Weights of a small sound classifier: batches of 384, held-out accuracy 100%.
Rows from block 5, named by matrix and row number. Rows with one number belong to one neuron. Each number is 500 + 40 x the weight over its row's rms, rounded and kept within 0 to 999. All counts start at 0. Numbers have three digits each. After the name is the row's rms in percent of the matrix's.
# fc1: MLP up (model.blocks.5.mlp.fc1.weight, 768x192), inputs 0-95
# fc2: MLP down (model.blocks.5.mlp.fc2.weight, 192x768, transposed), outputs 0-95
fc1.684 130:502540533483502448426429476452508492472532517445531548538511523538494422473485431452435490476370493526487474472457463511536528475458536520530503511512506602561519432471515487524557502496482463485499489507562465481477407490488565466489546530578571509508506473554515553500498467494518418564
fc2.684 140:470496531485538511455524482526427505507521434524486467520506543515477517488435517540492533483506437515564594478546474520576487566443474560495476540495510511603561499501490557526428483464514404494493413587498487574522494519500505519518544521470422499484477487499439569510527550525522531510
fc1.686 109:538577469514511516522461532491547537506574484471483486477446483563446483469509506514445535462467504540409477515535548479477597446453496511533412489461502458542499459521446514561498481488477507545523565482541490461450486484483554537531502535531466500525482521507517475478515464511568440548
fc2.686 096:480506446498556493488562522590443436515491500511410474489510595531495498504517536468472535540605479530541478532575498513548569524502517436465472519464497455518499530413487555521436510497500458479526456565469419521506497501517555498503549497441502487460437493539391477519480474494545513476
fc1.687 108:447477465496507467474503550500471519486517484471490506538447466464528497548569520521537485441536470521481502517544541521410517427523485477401526488546574529566504506551477517511431423490514569466530514443439545508498515507482543494442539514446471524441498526567419528458530499476452461506
fc2.687 103:495459512536468516506528462597498509510511524501542484459518489520520486496544494530493511419520492493469551566573461523459551543501503500456500553510520535532555497496552541471518460437515465474545531518591511554514530501490488470508455451545453460519527511491488541554534522507479475491
fc1.688 043:508544563447534587494537504505482552497466430499522566487507513526579434515539486518421447546533495533432557501513478462484527528520543509580554528580487584487464484521462480504483445463554562552571521554485508463463492448476511506487495516516495488478543546479552551471597486443582500526
fc2.688 022:481475479499493532483494546543508438502498488538383468531500488559448478502443480502533527442432463509552530437424539547469548500419512561461551514462473463502494509422510502482462453566511563486456448608403527441533548466486513531465514504470491497498484469504457501492464540509527477513
fc1.689 078:498510422573414522450488438549557524522570514536488472465503528537513536445466544498548500438521521553430498501512553432509513458477501511506524474487507504535485503584564518517470448562460479481574483499497561438447510555432550508480500507484453454531524441484483469526527451478505473505
fc2.689 065:551413473491549458480549478459498503468510518512546566496488541504512505523512526524478489478572509450488497479546467464472455584548499488456476489515491491483502489522466562496501506445485472421523551470555502640451460541475468483520461534517431566468574531498430481463555524517524536543
fc1.690 133:534505461533451473520471485476522493538434505451533465493438507459448453495515484520420475484540543472414535464518476443403535505492483463537420479514518471545475442538582540496545526476422590542550500504517490501436517529452380523507557537500580548468506509432551531491485483488488562492
fc2.690 145:524476529493554440497534497434520469469511569513554582533507535512556429492491492502496427486481539485463443504507490472462395395554544504533502542531506447494530466529435502505547480472510447512538563523558457521465448498473526551473398522578519487481551468516525490509501516523488429492
fc1.691 078:557475523533485539507572506501515522500443403422521514538424435443480477479526454502430508478438489517503476537492467482486487512523499497533483551528545528530491468506482520494517460538525554470534538517547549469487525526548432485497508493583564503471560542500471539504579454412516466512
fc2.691 048:495567527506513536476485507549488470522477522500386454529512430555503515480499520530503480580382486496464504524596530493533479475492500494520544499502536497449514453453508483514421444518462459496435465433397571431538525481484497484500514512522482455526478521456552469526561479482489465484
fc1.692 107:490496508508527488518512510503424531475546532406533519603489506568483514480533425540436493500393482486481487510544500538480524511523492462545460466519556496545559529457462504536540486535479526479532546416521483530444498506438522522516473489539522455410518534540535536476497497473500426545
fc2.692 093:475455469486498514502537467488516523501507408528460453455515536477537442464478474436531511422507487491511484471485458491493599492420535551537485536477531515562535549471441507530504485476523513530452473508479467509589580474534560577483609529458478557504404459566483552519471538529519492515
fc1.693 141:522490509447529429557523519487453505472500486457502539478421483510472529543470475426456470482565460527528461512479569429471543511553542420463460469523523490465497441485413541465468549513543592434515563474530478549463477484535489439582455516515548508502480518489530519439480474447552414484
fc2.693 152:498486475465530447467497502516481438488487596554523487469491510479499551494518466547501530495493512525552519444551528494535472544492501536496539440480510481459521513485522501541493460492468453403492524458503556609532464615509528425500473511501475550477451492552449499564531508514513455500
fc1.694 098:549527475531447494506510503480499524460558504457529491551501475492453534506583384568433472504468477490463503535548497456467478543508490427535500429472553509486525486502483491510470450503469526497543525478492512484486500515446506487484434497519536528471506493505550502511549503467544556480
fc2.694 077:512553494487495488498457511392516509504498535484451500503514531517473518533510500459478481546425539468454522468456481508522478558525461492519504536467502537531579491492480490446514453477513450505394466453495524527561476473479514479545532504515545518507398515550548546541398487513494555494
fc1.695 091:564486530515477508444517501470544584449460464481539478504415440468514519506510419504462479448552501523419446528462544510463493508487529440538487439476463461543464419496469539547500487493510491568504599543528463534492501433413496525554515470539489536538562490557511453544494462406510428506
fc2.695 083:523511498491547490515565517458462543512498432469478482505498449445556499517520505549488510543559437488561464548552526508448575539481473476570472492595531542482505518426533480456521523523448544482476417405515482540571485551505527397483552493545523500523377499507434498542548515496499538497
fc1.696 042:475539554503526567435531500540426544514479504436547488450442430556444541526506471515458547494550489529448552528586461527554460426499462445448446480481466505541487475556490500566495500507522474502562602515481523489494546537531469527491482482495516467494492540506474555479565449452545540542
fc2.696 023:493500490546468488472531477511580556507496578525428601441515477500478496531479504463503465558459520533425440437462456514456475488494496486487444499528536466447536516521528550511538477492456444543534468448523443524538514492518514576455551569549501380479569467497479513584528509484507512520
fc1.697 120:453511545451596504489503480509497494523501513511541486502504501540508481459490475562475549494520529515467511464497437483482474488592476450481485491477483505514456524555570421561481498518493502521621537460455484451502534463487500526410548560444497467393538516423452490496581517499504536544
fc2.697 127:486551477480547492484490489486496554492514473482513507564452466484489598475490481560501501479492467451522561505471462488534402489470483519494483404542461492477473521497465520560429537489536422520444510519476519516425445481506479498526555494407511517518542511586411515511586514468524539519
fc1.698 046:517566506489457512523541503543480475468485434469494492488437476511519482531485486529432429531474524538540502589475485472451533506453480516530521478505520575497460456568550497514494505414567565511555518518489510481524517515462513510553460516521520485486553488457490445470579470432538413467
fc2.698 026:507491496466431523510496548396502476505530496431489509451550457555460471485509547569530511553478531517455487542490532433462586671481485452522564483487535519496568443433449514422504515525500574473552515509493558525533522512509477452484545542530525500556480504434483466522511499494507427461
fc1.699 055:528524438530502569512511539568515504471467507507560466552486485439478535456455444509540515531488475550465521542509468487501478465473543527486493509551535576468461458498495464537545450495492569552617539447510508462432515521498556501527455567533560511455552506486506617541520483512564543501
fc2.699 040:475550460493482528442410468545485531501480537467481474532464549453544518468542557453501484492647514479505483477482528505591514483439534458489533376477456534480504481462463518536465415497573486468401456510507532502481479513518506488547436523431457625498472523483450476531480523525527457497
fc1.700 082:506497523444510539492500506535513530486495517494495486577498475519418497460449443492512484524446563588473501522465524501468504474469561495515504502458555530458534494509499512558543493576472527537546530451517507429479500497519489587488448511509556450419496591485505505494499476488559439488
fc2.700 067:513482500516487485471487428536508624487478447479500549469445542420521488488519507473451501510612456534522458495514489469479500522448484540466452420531476487556492530475471476555522485446498458497480450527510508559516503448515512547571569535447478594497518477525460516503530536493538504487
fc1.701 103:484528559499522514491474544465519531528515517446535527517511532449477428484461514438431505548470485523455455543546495483511472564594530477561437475470552485524512549474461540544505510425456522475508550488495465561473520514470457471475518465502500452446562478518514450470549504501516533538
fc2.701 094:497503485488495536508499536468476429475498459501478523568473449476514438496432465526509534549500504495520552515492523512472488406474523542567536568503454481535540479468484487450582559557452540493542492512467470475503475454483505427466495464498524553548470500430504501501486530487533492487
fc1.702 134:539477444490487458499509483498507505505415483485559409526451436441505523462517480533388528471529459492419487555507413505464488493567449486545465435459518493515496527479525484513458489468528497529521491536487569550500528499493440487517524491553469509534559476564490441530515440443492502466
fc2.702 140:494562497485506472492479459460431592481481487463457469444470472453497537521531501531475563524501458491491440482536495512540473543441449516483503460519520572450487530474477527452503485485503453487413552489556549540481479589508523433578516467506518526512501503487461451563552476490480496510
fc1.703 065:473571459581430500513509552539472522494479515519614498537463469455451438531499441522466547488525498546487408543546468464520500497515541509585536432535479501489481497530475460494586472515501501505500534462544549550510518446495491485516452460540484477541565448532484493423548509507574538470
fc2.703 042:491418487457506502491498490480504451526515603523540527446528521483568499523494481582512499499570532497528456539567500466532526478536529481485486496461496540457504536565506529473504443469497553477609504459496565536453491584495499433460347514469466483496460499429485453549501524533508573483
fc1.704 150:500562553519530575466464433438435508499418530485483460427492484506496400514489459505496447533487463461480511531522391456501484548547415519495476484493450541494479400520522464480455487445539480538520557431481496518480544429516445505464500543520542515565532533486549513541515475490507540495
fc2.704 170:501530521462559505546506533451419502498522415464487502558454466568516527505550497558492486471473459457470527505579528513534451534470451553501520513528475470524492474492485532417459560519514421454420561460523550478481462477499439441554528474466531494504494517443527483470599457481464518519
fc1.705 065:465501497464490520492502489517594549475487523434565438489459487479555484472480463489483442482485483578436498536552390531485499529561488577488464459569474559542472492536483564539490469489546502503563542524457551422478550546505533494524530467518468487499556500551470510520566525470496453562
fc2.705 045:494508457548569513455495486497479544483493417489449447493481505507425517541507532503503519466412481509462439467467539580490417454497475577520486522449490454513492549469478450620529511514463411530498495506449426463619536477515519640495489482495489471490481517576478484487495500506493507574
fc1.706 031:502553513447528480487455436562484574490520506499534475453500506438437504512495459505471537512514535555480463505553462493551529461497504511575418540523549474489544512524553509566523434523501521520544544437535561540525550481537540454500487471538526421464538514491502545439571487441487447518
fc2.706 011:515484462481486509475513531482567472507493536524502540475436593490546474570467512443526482505507597469491438477463500504508511563547553487525507534430512485495532470516463492485443453479531554514494552545412485538580514509520448635493362516497477594510415458486497507506500551487518527489
fc1.707 033:555573502507487573466504468493522498460518464414526523497524493487516506521541582429457535495501495454451464508555494523552504476510462491477551494559464537529442505543513551591479415493473512545541500490483591487497544480563467490544503475479543422432498550519536560463502420477586472497
fc2.707 010:507533511453476500512517564499465480504483513504459422519527505539530508498508397536469516544573478487567535473492508517567453505476498478531555496488490484539501496522427511400446600521487505510414403465494523463443512539496485502509454459526514519523484541437501422535492445409470556443
fc1.709 136:491588551529491635549492464520411546470508471547487519521496536458500485443508501517497543537499469523455518479520480536542459483479512516544505499457468477451561493506457484520589512540509465515492562460580496451470552416546505420557436508534537422522529519434561461550498427440545480489
fc2.709 152:484451453499468512462454484606487511509502451480453518492511560478571466505485490473528487455623494515536554486567497487563521486427507507525532493461477533506563471592459544498422439536554454493510451559446534522439525517493505529595499534400412534516534505422473518514545540538529552500
fc1.710 112:480562494553451523559543485505462556547534457465499466501507469545477534429487503466406469465431491542524508496499551463493529497477481545587430555507540493485512528585488489523517496532498472585506538512522455497460545465479513498525397419456526447551513544532536479440468471471494473495
fc2.710 101:525566513477555483504493507596522510506492583519435570530493551354548469498523511480510506518675460502438479516593518522473536446502517438490538498485524502492481430511479485480528486525559440495541534460560454529424484534507524440543519537454465579483543488502536541513508507522531453498
fc1.711 100:498544520464519492530558473481435505450501541480520510529505467527492518487478445465498459521453435555592542552542461480506525468515531526475414525537489472509465525474424545497513514467454509427511561537498465415474496495495510506476482515487579495517513451567521466444549487474555557486
fc2.711 089:509584497498529491419487538547437502502508463508432473482525568468559454533505443461438459496555409505511426469484500475532455515453488482512510448591472526547540498467446560480455498507532539477359492487518525482560510459497524495565571460446457570540457493531519501477500491512530499511
fc1.712 064:490546490562476511468535440423511515440471476456498493493564477517535458493431458489420543498506451541459514540561496466480478486503501488548463449533510520485482505533461521496574531473526512484611460508530526492449493488520546496507563534537582512509554506473513469482519495472591551480
fc2.712 044:507544494517510540512461491551457517501488572513462505440485541455465524521497528476509555519512510487487489489524462483566565531475467517477530547453527489512523494465464505504484421513538428475329422527492512486493546485529486538548562546491495485501433497518480517529528531522524509485
fc1.713 132:488454492439558461553522463471428497552464484492498473528433520504536489504495518465480462482527481536466448502467459516524470519526575506469462545498454479544535472514466481577551497477536497451538524525525483548420492436450469508456496429487500515476570495515525408437510509482496473542
fc2.713 153:501409499482507510516545489457558487507522543539582515430537543423539484529539499402514497452548567498542500448436499480413469436537532515503483475525488473479491508555498516413568570427478510549544475542544404460454474520503485523457458492494503549481521497511509531502416500518517513492
fc1.714 093:532547479423495492450500462477474512432464487490508525466495440533459465473472445502490483510426467554533473557525406527464500499510521541461525506480494538574463492517498507539525484479559524479536572507469490512558500446528519442494436487496510516516538463531497479478512474477587463473
fc2.714 079:519539518471543495516511510495438494496507460443585487503487530497515480528479562430473488477481480477474527514515525567498368551477441587529482514561460487577522476474492503571483596501559475507433415415508492569424454515475506480509584491451447526501508467559521487401541485484532573518
fc1.715 045:495567486485470608510482517579488569446496474496504505481495477481474466475502521495514494489539519512506447602486503482531532477486454499538456477575554497555523527501461490556529544553498558548623474435471577512433507517487480519527448547511524512462560542455488538506548462444588448517
fc2.715 024:491522470481469500480498468478505499528497555470537571441499503530554511570509516595513494558548572485441503575469440462516501570550515475497527564449529523408461484521515525401477375478563530493408504423514537556521502567510452510494453543494471521500486503478476493568543519537481568478
fc1.716 071:472480526531536543567545489463479557496494450473503588503444465519454545503536512569433500494505467490442463524516556499550509500541458491520473510526569539486456451543519588546500469488500519486502549480565528495456541554517509539443517488517517483467557633451584505495581501425557455509
fc2.716 058:502492497472497487473555510518487463455491517521435471521500452494498483482491510566466542556442491500602577503495500497468538563434538488518525562539486504507597482427458498418548502461480425432460407564483521514593498491528524445501604531555505546497405466504400535508520517474544531501
fc1.717 040:559504481508530516517524456469560534471454447505522463504493455433519491498457536512498468543466497495471461552523530474543473465536506522429483417556528547477474535532422553490540439453573468523596623480514585522469486567498530487522518496478543488436554497584514508436544516473509486500
fc2.717 022:475484542543492507462488485507547553497504598553511469421499515478502565511512486478482480480531558545578444366448497504444516531514512477497525405443505524461498500539487496478353455515468484528435477586493422508558533522529524546543474492540459525535498542539433525531418511499514470478
fc1.718 100:502507460448445451468510449477544505470478538473507480466496480381487469496521460505524492510493501546436470550532504487513474558507490461445512462542578530532532466537523515489531487507520518494584519460595564514435504515494523488478488514553512449475542487498530507513474499461517516480
fc2.718 090:546504496471466535495469527523528481506501525471477509514499517482521433499466511476510468555532500536496488487463506503459561439468557563502532554457501524491474455511467455513549434485508619535509461587454549499594519457486457541462386494467471503473457475502494523469503517532530443499
fc1.719 039:549515515556442523553465460563560515438532511415513511468527436451444518536502523516462526469467478517524520531534452414502482507478547529465474463440544609460537554553491533484529506445516500499596535522500550469469532491466465490527535453490525484463563509482486484527556497468567470501
fc2.719 021:499493506520453508457547498602462543520461386530433541470502489488499470538455485507489451465506474479569562475484521482488554484413488473504488523482472501486518487400466536448490527543461503506446431487427478501432515506501488472547467538529470566527516518449504495483471520497517501486
fc1.720 099:488527522497539515506576528527516509463474450468505526544503418513393471520538445498457551517480491493539500498511518466455548519554485482541523485515516566535479512550449548513508532493506590440508499524571508413491535528527521495523517516580569518463528478483509583486505503466595445491
fc2.720 086:498504514489534491487482522495525475517489661537583494506527443528493508499541497526488518597485504431519511510599497494484494501514470502507515490514538533414517482490500476501541478507499424448563508487486519551521481576500523398504538512511502504506488505507459493556481474497420506488
fc1.721 043:497584486577477535496551480478526578483466473443557465496524492499512477492462476551490521489485509466455478480516575502497525506452449605556437511557574494492486485568412489515521518506548524535529548476519486476412494486516556513567463535535502466569498545529595587472557395463555477529
fc2.721 029:471493488482477495510517495638504466555484543564445523492511546552511490511501520487569497502493509513472503478538467512513531486494588497449520589417561533494576512477545526475502493459519418526517449510509471542559515478508494541454371496503430469451486458490509516560437515505523521508
fc1.722 074:527498444504499512583471526522540526442493493518550471470603530488493505447502514487469538537565429501475455594514502489507512572565516460430477480537500475494509498458457511512457502546480551466562541506473529530504548435470459507515470455501577496502481572521532519443532471385505489487
fc2.722 059:517391469487491496483475468492532423473493566518406581449502499542471531554495506537464500447470548497497476364432486489527531459522517488499497533491482497453554478626497515411554515481513453485478474487469531503549500538481503547537415499526492524474496536425442473529635502504540516490
fc1.723 125:500493536517478477524521465559460546464507500456559415492502541510522433450415472503496431474499395587564511545450489553504515561462541522486497529503474473542456524416446482575563527409456481448507544523526482557549481457517493494527461474491529483489539382558529438439505528492522484534
fc2.723 139:484516521539478545483494525474522494503481427494537445548531534458468460573528452436509413474472512482427442512475550504493408467489509464525531520549438497644556435612505502498521563538563532543489452459490491508553521472479503542509531485467450498541433479473533524480478491482508608543
fc1.724 127:538466498493517452546448462447453491519421507491533438542419526462512465456522517481457455510552522539503441529472487502534456535505538493492467504491499513535517460491455501579543487468566523462595560539520502578403515489478463500449474455495503508478531469530540419449514498486507492529
fc2.724 125:516435523498501518511539495471521489504520552518584542424553493463527503525525466408508485487535538482556491459450486498425454414547502478489511454506487465439438517530528526396582591469489535529539477535569428469452462546492466481474435492486519523502550505479519522508422488512502488501
fc1.725 107:479519559421555442440576492514499486480536516495577510568470491518499523524577431509467519535432514531454514463531517544451516518496507525549444520526562522544518492514498491533543475515495484545458504455585465522508479473512540508533516529568516465451492524577522525456441518455434371540
fc2.725 100:459412463505473495475496493481512499534473408500436467472489554567519451513494516547468503372534485502559569556551480491499566530434524545479488606552503513601569473508474512466452436507485458532486464502459478526608534473525492535503600536503459550483419506502416583542513531486522468480
fc1.726 049:476501502519478538484518522451567540492477460454540532461510417466492475504508533561451454481499515526530478572506552505509515562503484473455483439529497566563515500565465548555550433440479574507560584493567546503464531555483499504496462536566512462506523445480525529482535503487559472535
fc2.726 033:541566473468523475529526497474428473528498476503568558512478492549484576504502526572529545493462472452560524496543477490540502454527485488477475416505469465471474521490562555436445503531520531470432520464499509528454452580478429475540505450476490525458508576490469468516527486476434526522
fc1.727 129:570524451523504553572536495464483547528452435449494523475464441522459477551451535505414424467498410490496458587559466429526560497501465495453499521560488479464495487510509588493542507506446509528510530449449520496485543492480449537497469560481500519461525555479537452395540496437503545475
fc2.727 135:532553492500431476451567526534468490527500438475461479515493481508500498467474458579489543492500472503560578496524514497517508542414507533489526558527520526529539472445483482454475454504529436472414426523517556528610505542507554418486572531529454487536428485458467581443521547477499491508
fc1.729 077:541488513503485476556484462489503546521420498457497545507583419550472443576477447443428459466476504519435433488506452484484533505465512488487440522549566538511511404540445550525561548504466541491537505589490494507530473524476467531501462557521509474525502523487499483489553491507528484498
fc2.729 062:488556525479458493459488512532422421523471485490486491488515537502606556503531505529500562535552538529535512457545486505593458582505507488497520466471537558468534510529516519419376439522557467506538468587486602534428498538477475465547544496489469497540529527437411462488478506510509524455
fc1.730 067:564518490591545493493504549468549513486461504432513498512482438432513505583535489485477471535513549528431519554535552482440520513560478474545521478545538506458412435536503536490518431570445543514570555475533502429398462467470461525528517497553514517592546521546494568439520476486531456519
fc2.730 051:489530544434556464450500538463451417507495489486492491608480510558506546451525479536487490581471482474491483431519538492585493562508521481532516508492498527493599420490487485544505531509511495470523531501456547567521463495491515537488432518492542505493367470493497501481614463480548520482
fc1.731 035:461565528466425488567491456521480539494495421514567505499465417489515505450527528516494515485468499577529524555535535539478513505451504470509517506485561541443479467493509523505468471474489525485591588455546498546468507501471474464480430504519524530517503500539484510504530388470517506481
fc2.731 016:540497523530518481499458472468524500516458515495505492514568598542565457603476494438527491511459517454449566404556512516487469443500429539539482566504503537502574471509447456577472505494458436430508518500443473559505443502523495463495590542496485564522518513536556552504465411517484568513
fc1.732 084:547486506518537509564476435428501516463444518464531472512445463486463476447489548487430500484557461458481479568509552511511520517548479465534491446519496503512492463524501488545559489442523466576524556517501530503396481520560415552450486441500550486479531553501603457482534460484467562534
fc2.732 064:479425489501501476513539488420514557518521502483568526507526530447511484499503506450509441465596517498605501379452492503454507464521468475498473489531501486478477521533483529454523570473474567500618490559590413537486508548492498479510431502506491573510459475465515496492438524514467450511
fc1.733 129:507510521485528577473473463518479522424481555518533532556514475489501458454477401473518475502429478524463450493498515485568486474464494442502556451468546489495429522544497451587587518516501508490501496457539510486441468418516473492468471497528558478463593485508498454464521497525535492544
fc2.733 132:536462486455512502526493490460455512534511424486505462474470539479520526499513488511514525424514514522549480454499514490525550566439527524468489501520517555586562543517486497481437545476541549512494490540534578515608508459521465480512535451538480524492413462428488454452516567488549515498
fc1.734 073:472524533550490519500502549456435531457521486491551435527472532482480526493441526535486490514470450487486520617498511491534503528452445528553530490500491463552452488448452511549437521448556528510597487513511522518536464505473529468504553485563578532554532474493521522546469466454499555531
fc2.734 059:496478459484475519501544489429514478491495469501432512492481476529476474494467462614495507485488443482476496591510527501471551526436538482524498494511500497533549520469500510481481406478481612569476492479473547564637521482502486549471411534552499510512355493443533494514587519496512462469
fc1.735 132:513546536501497603472503469503503499478484479511527534457520506436450466519410491432474571475531609521414432483505483541427514460473488530545492486468408507545512404508469480490543569573479475529512475536547461507461470403465530561493532531498558498525545528499556497552472520468609508536
fc2.735 127:522535495515475470567509450586472568504510539525505475439492576444489533530471483457504584454540528531476449469462525497499466574519489496453496527436526515500508502579496489522490469517519434505419528459567473528508504461521561528531476459486453490471532498576531544455484524511503541495
fc1.736 052:472501514476455568462463492430487497492562466454506483539502480423479465528449476509445469471503535513491495538539501439464486519498481469548454452570461545491517501541474539497523477473477543496579546446522565516474566410503425539467556546520548553521585478493514459453552559466547484572
fc2.736 032:511504504527434494499501516504540516490477475491475513474469574497480469539484497479483423473508480499426587513385461544472546460446540553493512658499529499595420510485581489546500462521558480581413477492501462522534513454516506587459512514503486492480562487551519570461492504497497523517
fc1.737 057:462599543502534624455478460475519504458473556532552475492535490570471491524441520515543505535430466498519479545535453511482536482519498532507444432505474496531521480521433545499558415525444470473535569469520482545467537449535482503506479547560538417534526456456517522567516483412550545466
fc2.737 038:480544537488503496510502534554397470526511396477413511491501548512526457495485505536492504438580502476554513469576546482559527447401477521506500573529511494514589515525471524391398538497523463452509502528497582519488486504516513438545574518475496565501518470435480464466520519492476501484
fc1.738 120:592537493515515574506479553477559519477441490496494485562546493522420526477570507510474501536432422516456473503499530490469516471537515473540525471507458485500521444563494475512535502569484525560523549494495547473392475426476477478414488454499598454516528567538556470492501431425497539506
fc2.738 112:507587543451498476514476530445406496490533502500564528501476561533473552516507502498478581546501502513484496548449494477610470495495511515509539584440474511437495489532497531404464519516550443477468521462497576462412454562523462482539539477440508480534519505478543471495507481532476551490
fc1.739 047:526577579534521532547491551575544569527547511411510499513431510572442526544537483481487455448472479503481482538553482473545484534481536429504496488491526480469526463512553598553485562475556493522497577469544489469460520480516462491516471441524531480482609518479529515465481522544525497538
fc2.739 030:498509505514457480494506431510496492483505546483578540495492501465540465522465518440482513507547468514429471584497477513470446482548514495523480580546498479528603506524508512466600507474487373519528416390577427546433487521521535525500589519521490488528519455522521521482483523512453546465
fc1.740 087:478482508487528586506513485501519573423540478487521489483469461511506488448510455522477522491416505543486482536518528480462467542502485503552444502505503530549483492583432553563519544487514506569545594508486500506412488453449517513529405464498524470546469538494538495435515433449518502501
fc2.740 059:493559437523551496440525569570511488507512509517455498574527547380547442510503453436504485550525442462469498514599454497484522443481457472503478534510481460548463492403474484495513520543611452478500398470515442440488479486507538460531562502482465560492520510518503521530507489488522433522
fc1.741 144:450514465569494489536536545474522510507506443417597529527501469505439492517492529518434497489475499419441563550572508428481512492504422481526477514459594472449495514477530578489514429493510538559506527465547517492461517514444393536460486519519514502496539537442564494379486506526478499479
fc2.741 181:514542481471540518483552562490431503483512422473499497606487463499531513503540486569495472592514466481521550522524532500544423553451445514536516528532514536474454528413478490468508516496576580496472522503554587578494474512499499361497483536495534565559519510450518518441558500478497472474
fc1.742 098:499568520525505619512524499486531475531482535487597478479474496510542458464506497539482522547540442481385446608574509509485529491532471494492442454514459526526408487553481525525504490476497554551531515474527523453519568489476481465452513468547479433494499516528506502493569481511460437562
fc2.742 089:477420497447516484483548470478510537514506534499467537420515567500563424511493478489510481529491501525529465497541472495563490451477535521505490546467517571446535474481455507463524400520490396440562539591488480549573506565521522478513435500520484531500439459471449560538529546499525463485
fc1.743 097:469536536481489562466526473548484497502415447490500469536409448531465447567486425537505442458475448513541546505532464467506484544478479556488487529553587594486511432531539488494553490438487543492496546517532512491515527458490477466538515472568529551522564502524454518491513474459582456450
fc2.743 092:499451463452580455507520474557443436492520462494533554549472501558498566484535572563476559493507524424541592441540497509445487478515459541460480518488494496489554517433498471512558551499458449486523483444495429551500442567514475496484461526495520555452483534475471527493559472514517547523
fc1.744 107:491494504471553482479481510461520579555525486440496490472428558509538497508457581494463507481467493499453443540510506517494459438564466539557423510554446508473515465536435488569486459501449500545535540485487479400450492522557487487464496429494499464543531577541477526444499417457493486555
fc2.744 098:485544505470468498510509557472509444526501440491490462553490564453490479473521502456498492471553497483510489484451511502529533545512558455502502536483526516585577482532521519498499548480515591527568503489527512507463481464504459493486442503505478582517417501470519472464478505484539494492
fc1.745 069:541480504527530529461470481487487543502555415450546472508434485495454498456495478518405525470502521524486508550543514508440529471502495539501430425524479544477536470583498605573457460504532456494566555505503540474445543489476485488486509558508495507573542527500486484435609488369538551526
fc2.745 066:501502526495465510431487512469521462524508546490370507500521536490466432496491486422497497490447513538467463363415482489470461578464564498558494533462511521497562459535497462513474483526530509574449418550483495546598577477525497510536504546482444523510448445485486493496513545503531496501
fc1.746 136:508530520465574526470509480469453509446513529457477528506424454499471501482498401558462535515455467479449450526545481487570469484495455473433466429504485518545442522524483567508531512482477446527515526417543521516489479486501483520476529492486555516499559528460430436508569531422547503518
fc2.746 145:477516493532548492501482480433475562445471465474486480505516445412532538476527506541490530538502453472499483515480489512453505594476448478573456460585472518473478517432478482473483610503462480508429459532523501528482468514519500445550575479505525585534493492557446483505504481494478484514
fc1.747 082:457520579496543502512530487496462578474533466471502513471466501490525461490512504479501500465515474562538463524524512471541540470500566498498521483535473548507481519463473523517477457442511478448525502489533539426466573533519473490488469467560535434489561543556587497581455532488594408521
fc2.747 069:496548522509482501513546528564429478477500524510511476531487490525457550511504471535525487492417492439566552394479533454474450554452454491515512511461537470492567468418512473480528606543474467510417444494580516539482486463482515431504585494542529562507493507465499527439416464477522507484
fc1.748 099:517525537486496563476524530529513532489476465520543487534530421509523433514541424515500473428451523487547475563536487521450478531526481469513465471557459462571477497553463493539565529489482544504557506609513477432487522518528514476509513446531451529505518535555490528433538423447522496502
fc2.748 086:494539531508480459472534495463494515538528535468529467481522476533466442547496541490479405541372485526410513535539469532451482517556451564558515599539577504497555466536531481545545506527492377473527476491529495481538545453525528518434499470531511434516567520515483528556514476514474498479
fc1.749 154:518549536551509566525487454468473527520431520473503426429483479513505401518478490497504436528481483484518501508505461451477504554529442511476474491512496511490497406529551459489456472474493495534521597436488466517451538408479413521452508532502522464564527560448584528562517444511478564467
fc2.749 173:482503515455534513540510542475449498527500434472490528519462547599568545507542503552489466461527526473476516487583530522543458513479494552494502505518481461530542466536481534405434522524524412483433555515497539491489477490483452468543487470450504492470495513428521488460596485485488526504
fc1.750 080:483512555451587525480491481500522523496471482447517439571414485504506499522466526511516466463461428497507499539495485507529447498544453506541473499588512494531480474494528502570494393489457515584551590502537539421454486474554519546521516431520453493484526576543444468535549489469470502552
fc2.750 062:506442536490490533508474496409579513515487429447476488551474564447510454510479486500503425458533520474482530541528531501510519495509507508543523533493484534600552427560493453534546449492502520566553554545524431511550497459486466532476490485547522582504434494485542553473445473489491440511
fc1.751 044:506525535511533580424474492503500495431472486484543472511482487514491529465489430492518519540542498519472478541580516462530512511442452493486528443486512545530544483500486567569564482431529537611531518542499514484460537461549502553534481521543481517505585520485455476457519530435526449528
fc2.751 023:525470493495515506515485478389487493540529491482551507473488514510538515509518530546489533550472486473478482541488518501509467476463465483572477546491472493506555536493490483438514550524475452490415418435471495572576479552511492497505561493532527523532435535433479439506609482482469524501
fc1.752 143:413559557481455497523535373554496557524479501413534467429523505509463474473444546496428453417520464547473447532522418480504551522469533435458493502514495569491444479522536521486504478455497490518473504428533512481493492462490430513531495359556478505516614478456498471496554535489527417493
fc2.752 163:462504499513485531505509515505522558503490520548470452483497456466443566510529460457520538493382538539490490392443500506390505503517514501511504490482524471441514525552529485493545591510398443573423428432562398431546555461483554507459481503532508487510475502536532533481405491520512511523
fc1.753 063:533513491535535522586523475548493489469411436491563512456520501464490508501519488507435531440496505510502488470562553523499515522595428492487467467504497494496458461584502516526467433522524532492520539548535542526448504488459464537526558501484540458464521590514501554489509443427587539465
fc2.753 045:528533508507466504519521569510451550507508481508404499456522508502514487511532472453497498553486582540432475566472502510528554513493551505508521512459504520443563433551457443432455458526526512517437564503407508463545518439514438536530429494497476483553457499452525471514497481492510586459
fc1.754 045:594579508540522544471504532540538503523461404495527529496521490442511489514511563528451430553513509491439474515506501439514507476524453571518500506580518522520526451502441535566467440495483533496558549490497484593516527487584471519479484468515479486449545466455485480471546508462507610530
fc2.754 026:524476506484508475468570507579432473527488507480553523492483477494485511531469517613511527472544498477603493489579494499527528606527453465535499435501518536476456521475499540471481522481530515442451486599547531598441483571468476437541500528504512563504438509460428465514551495507506455480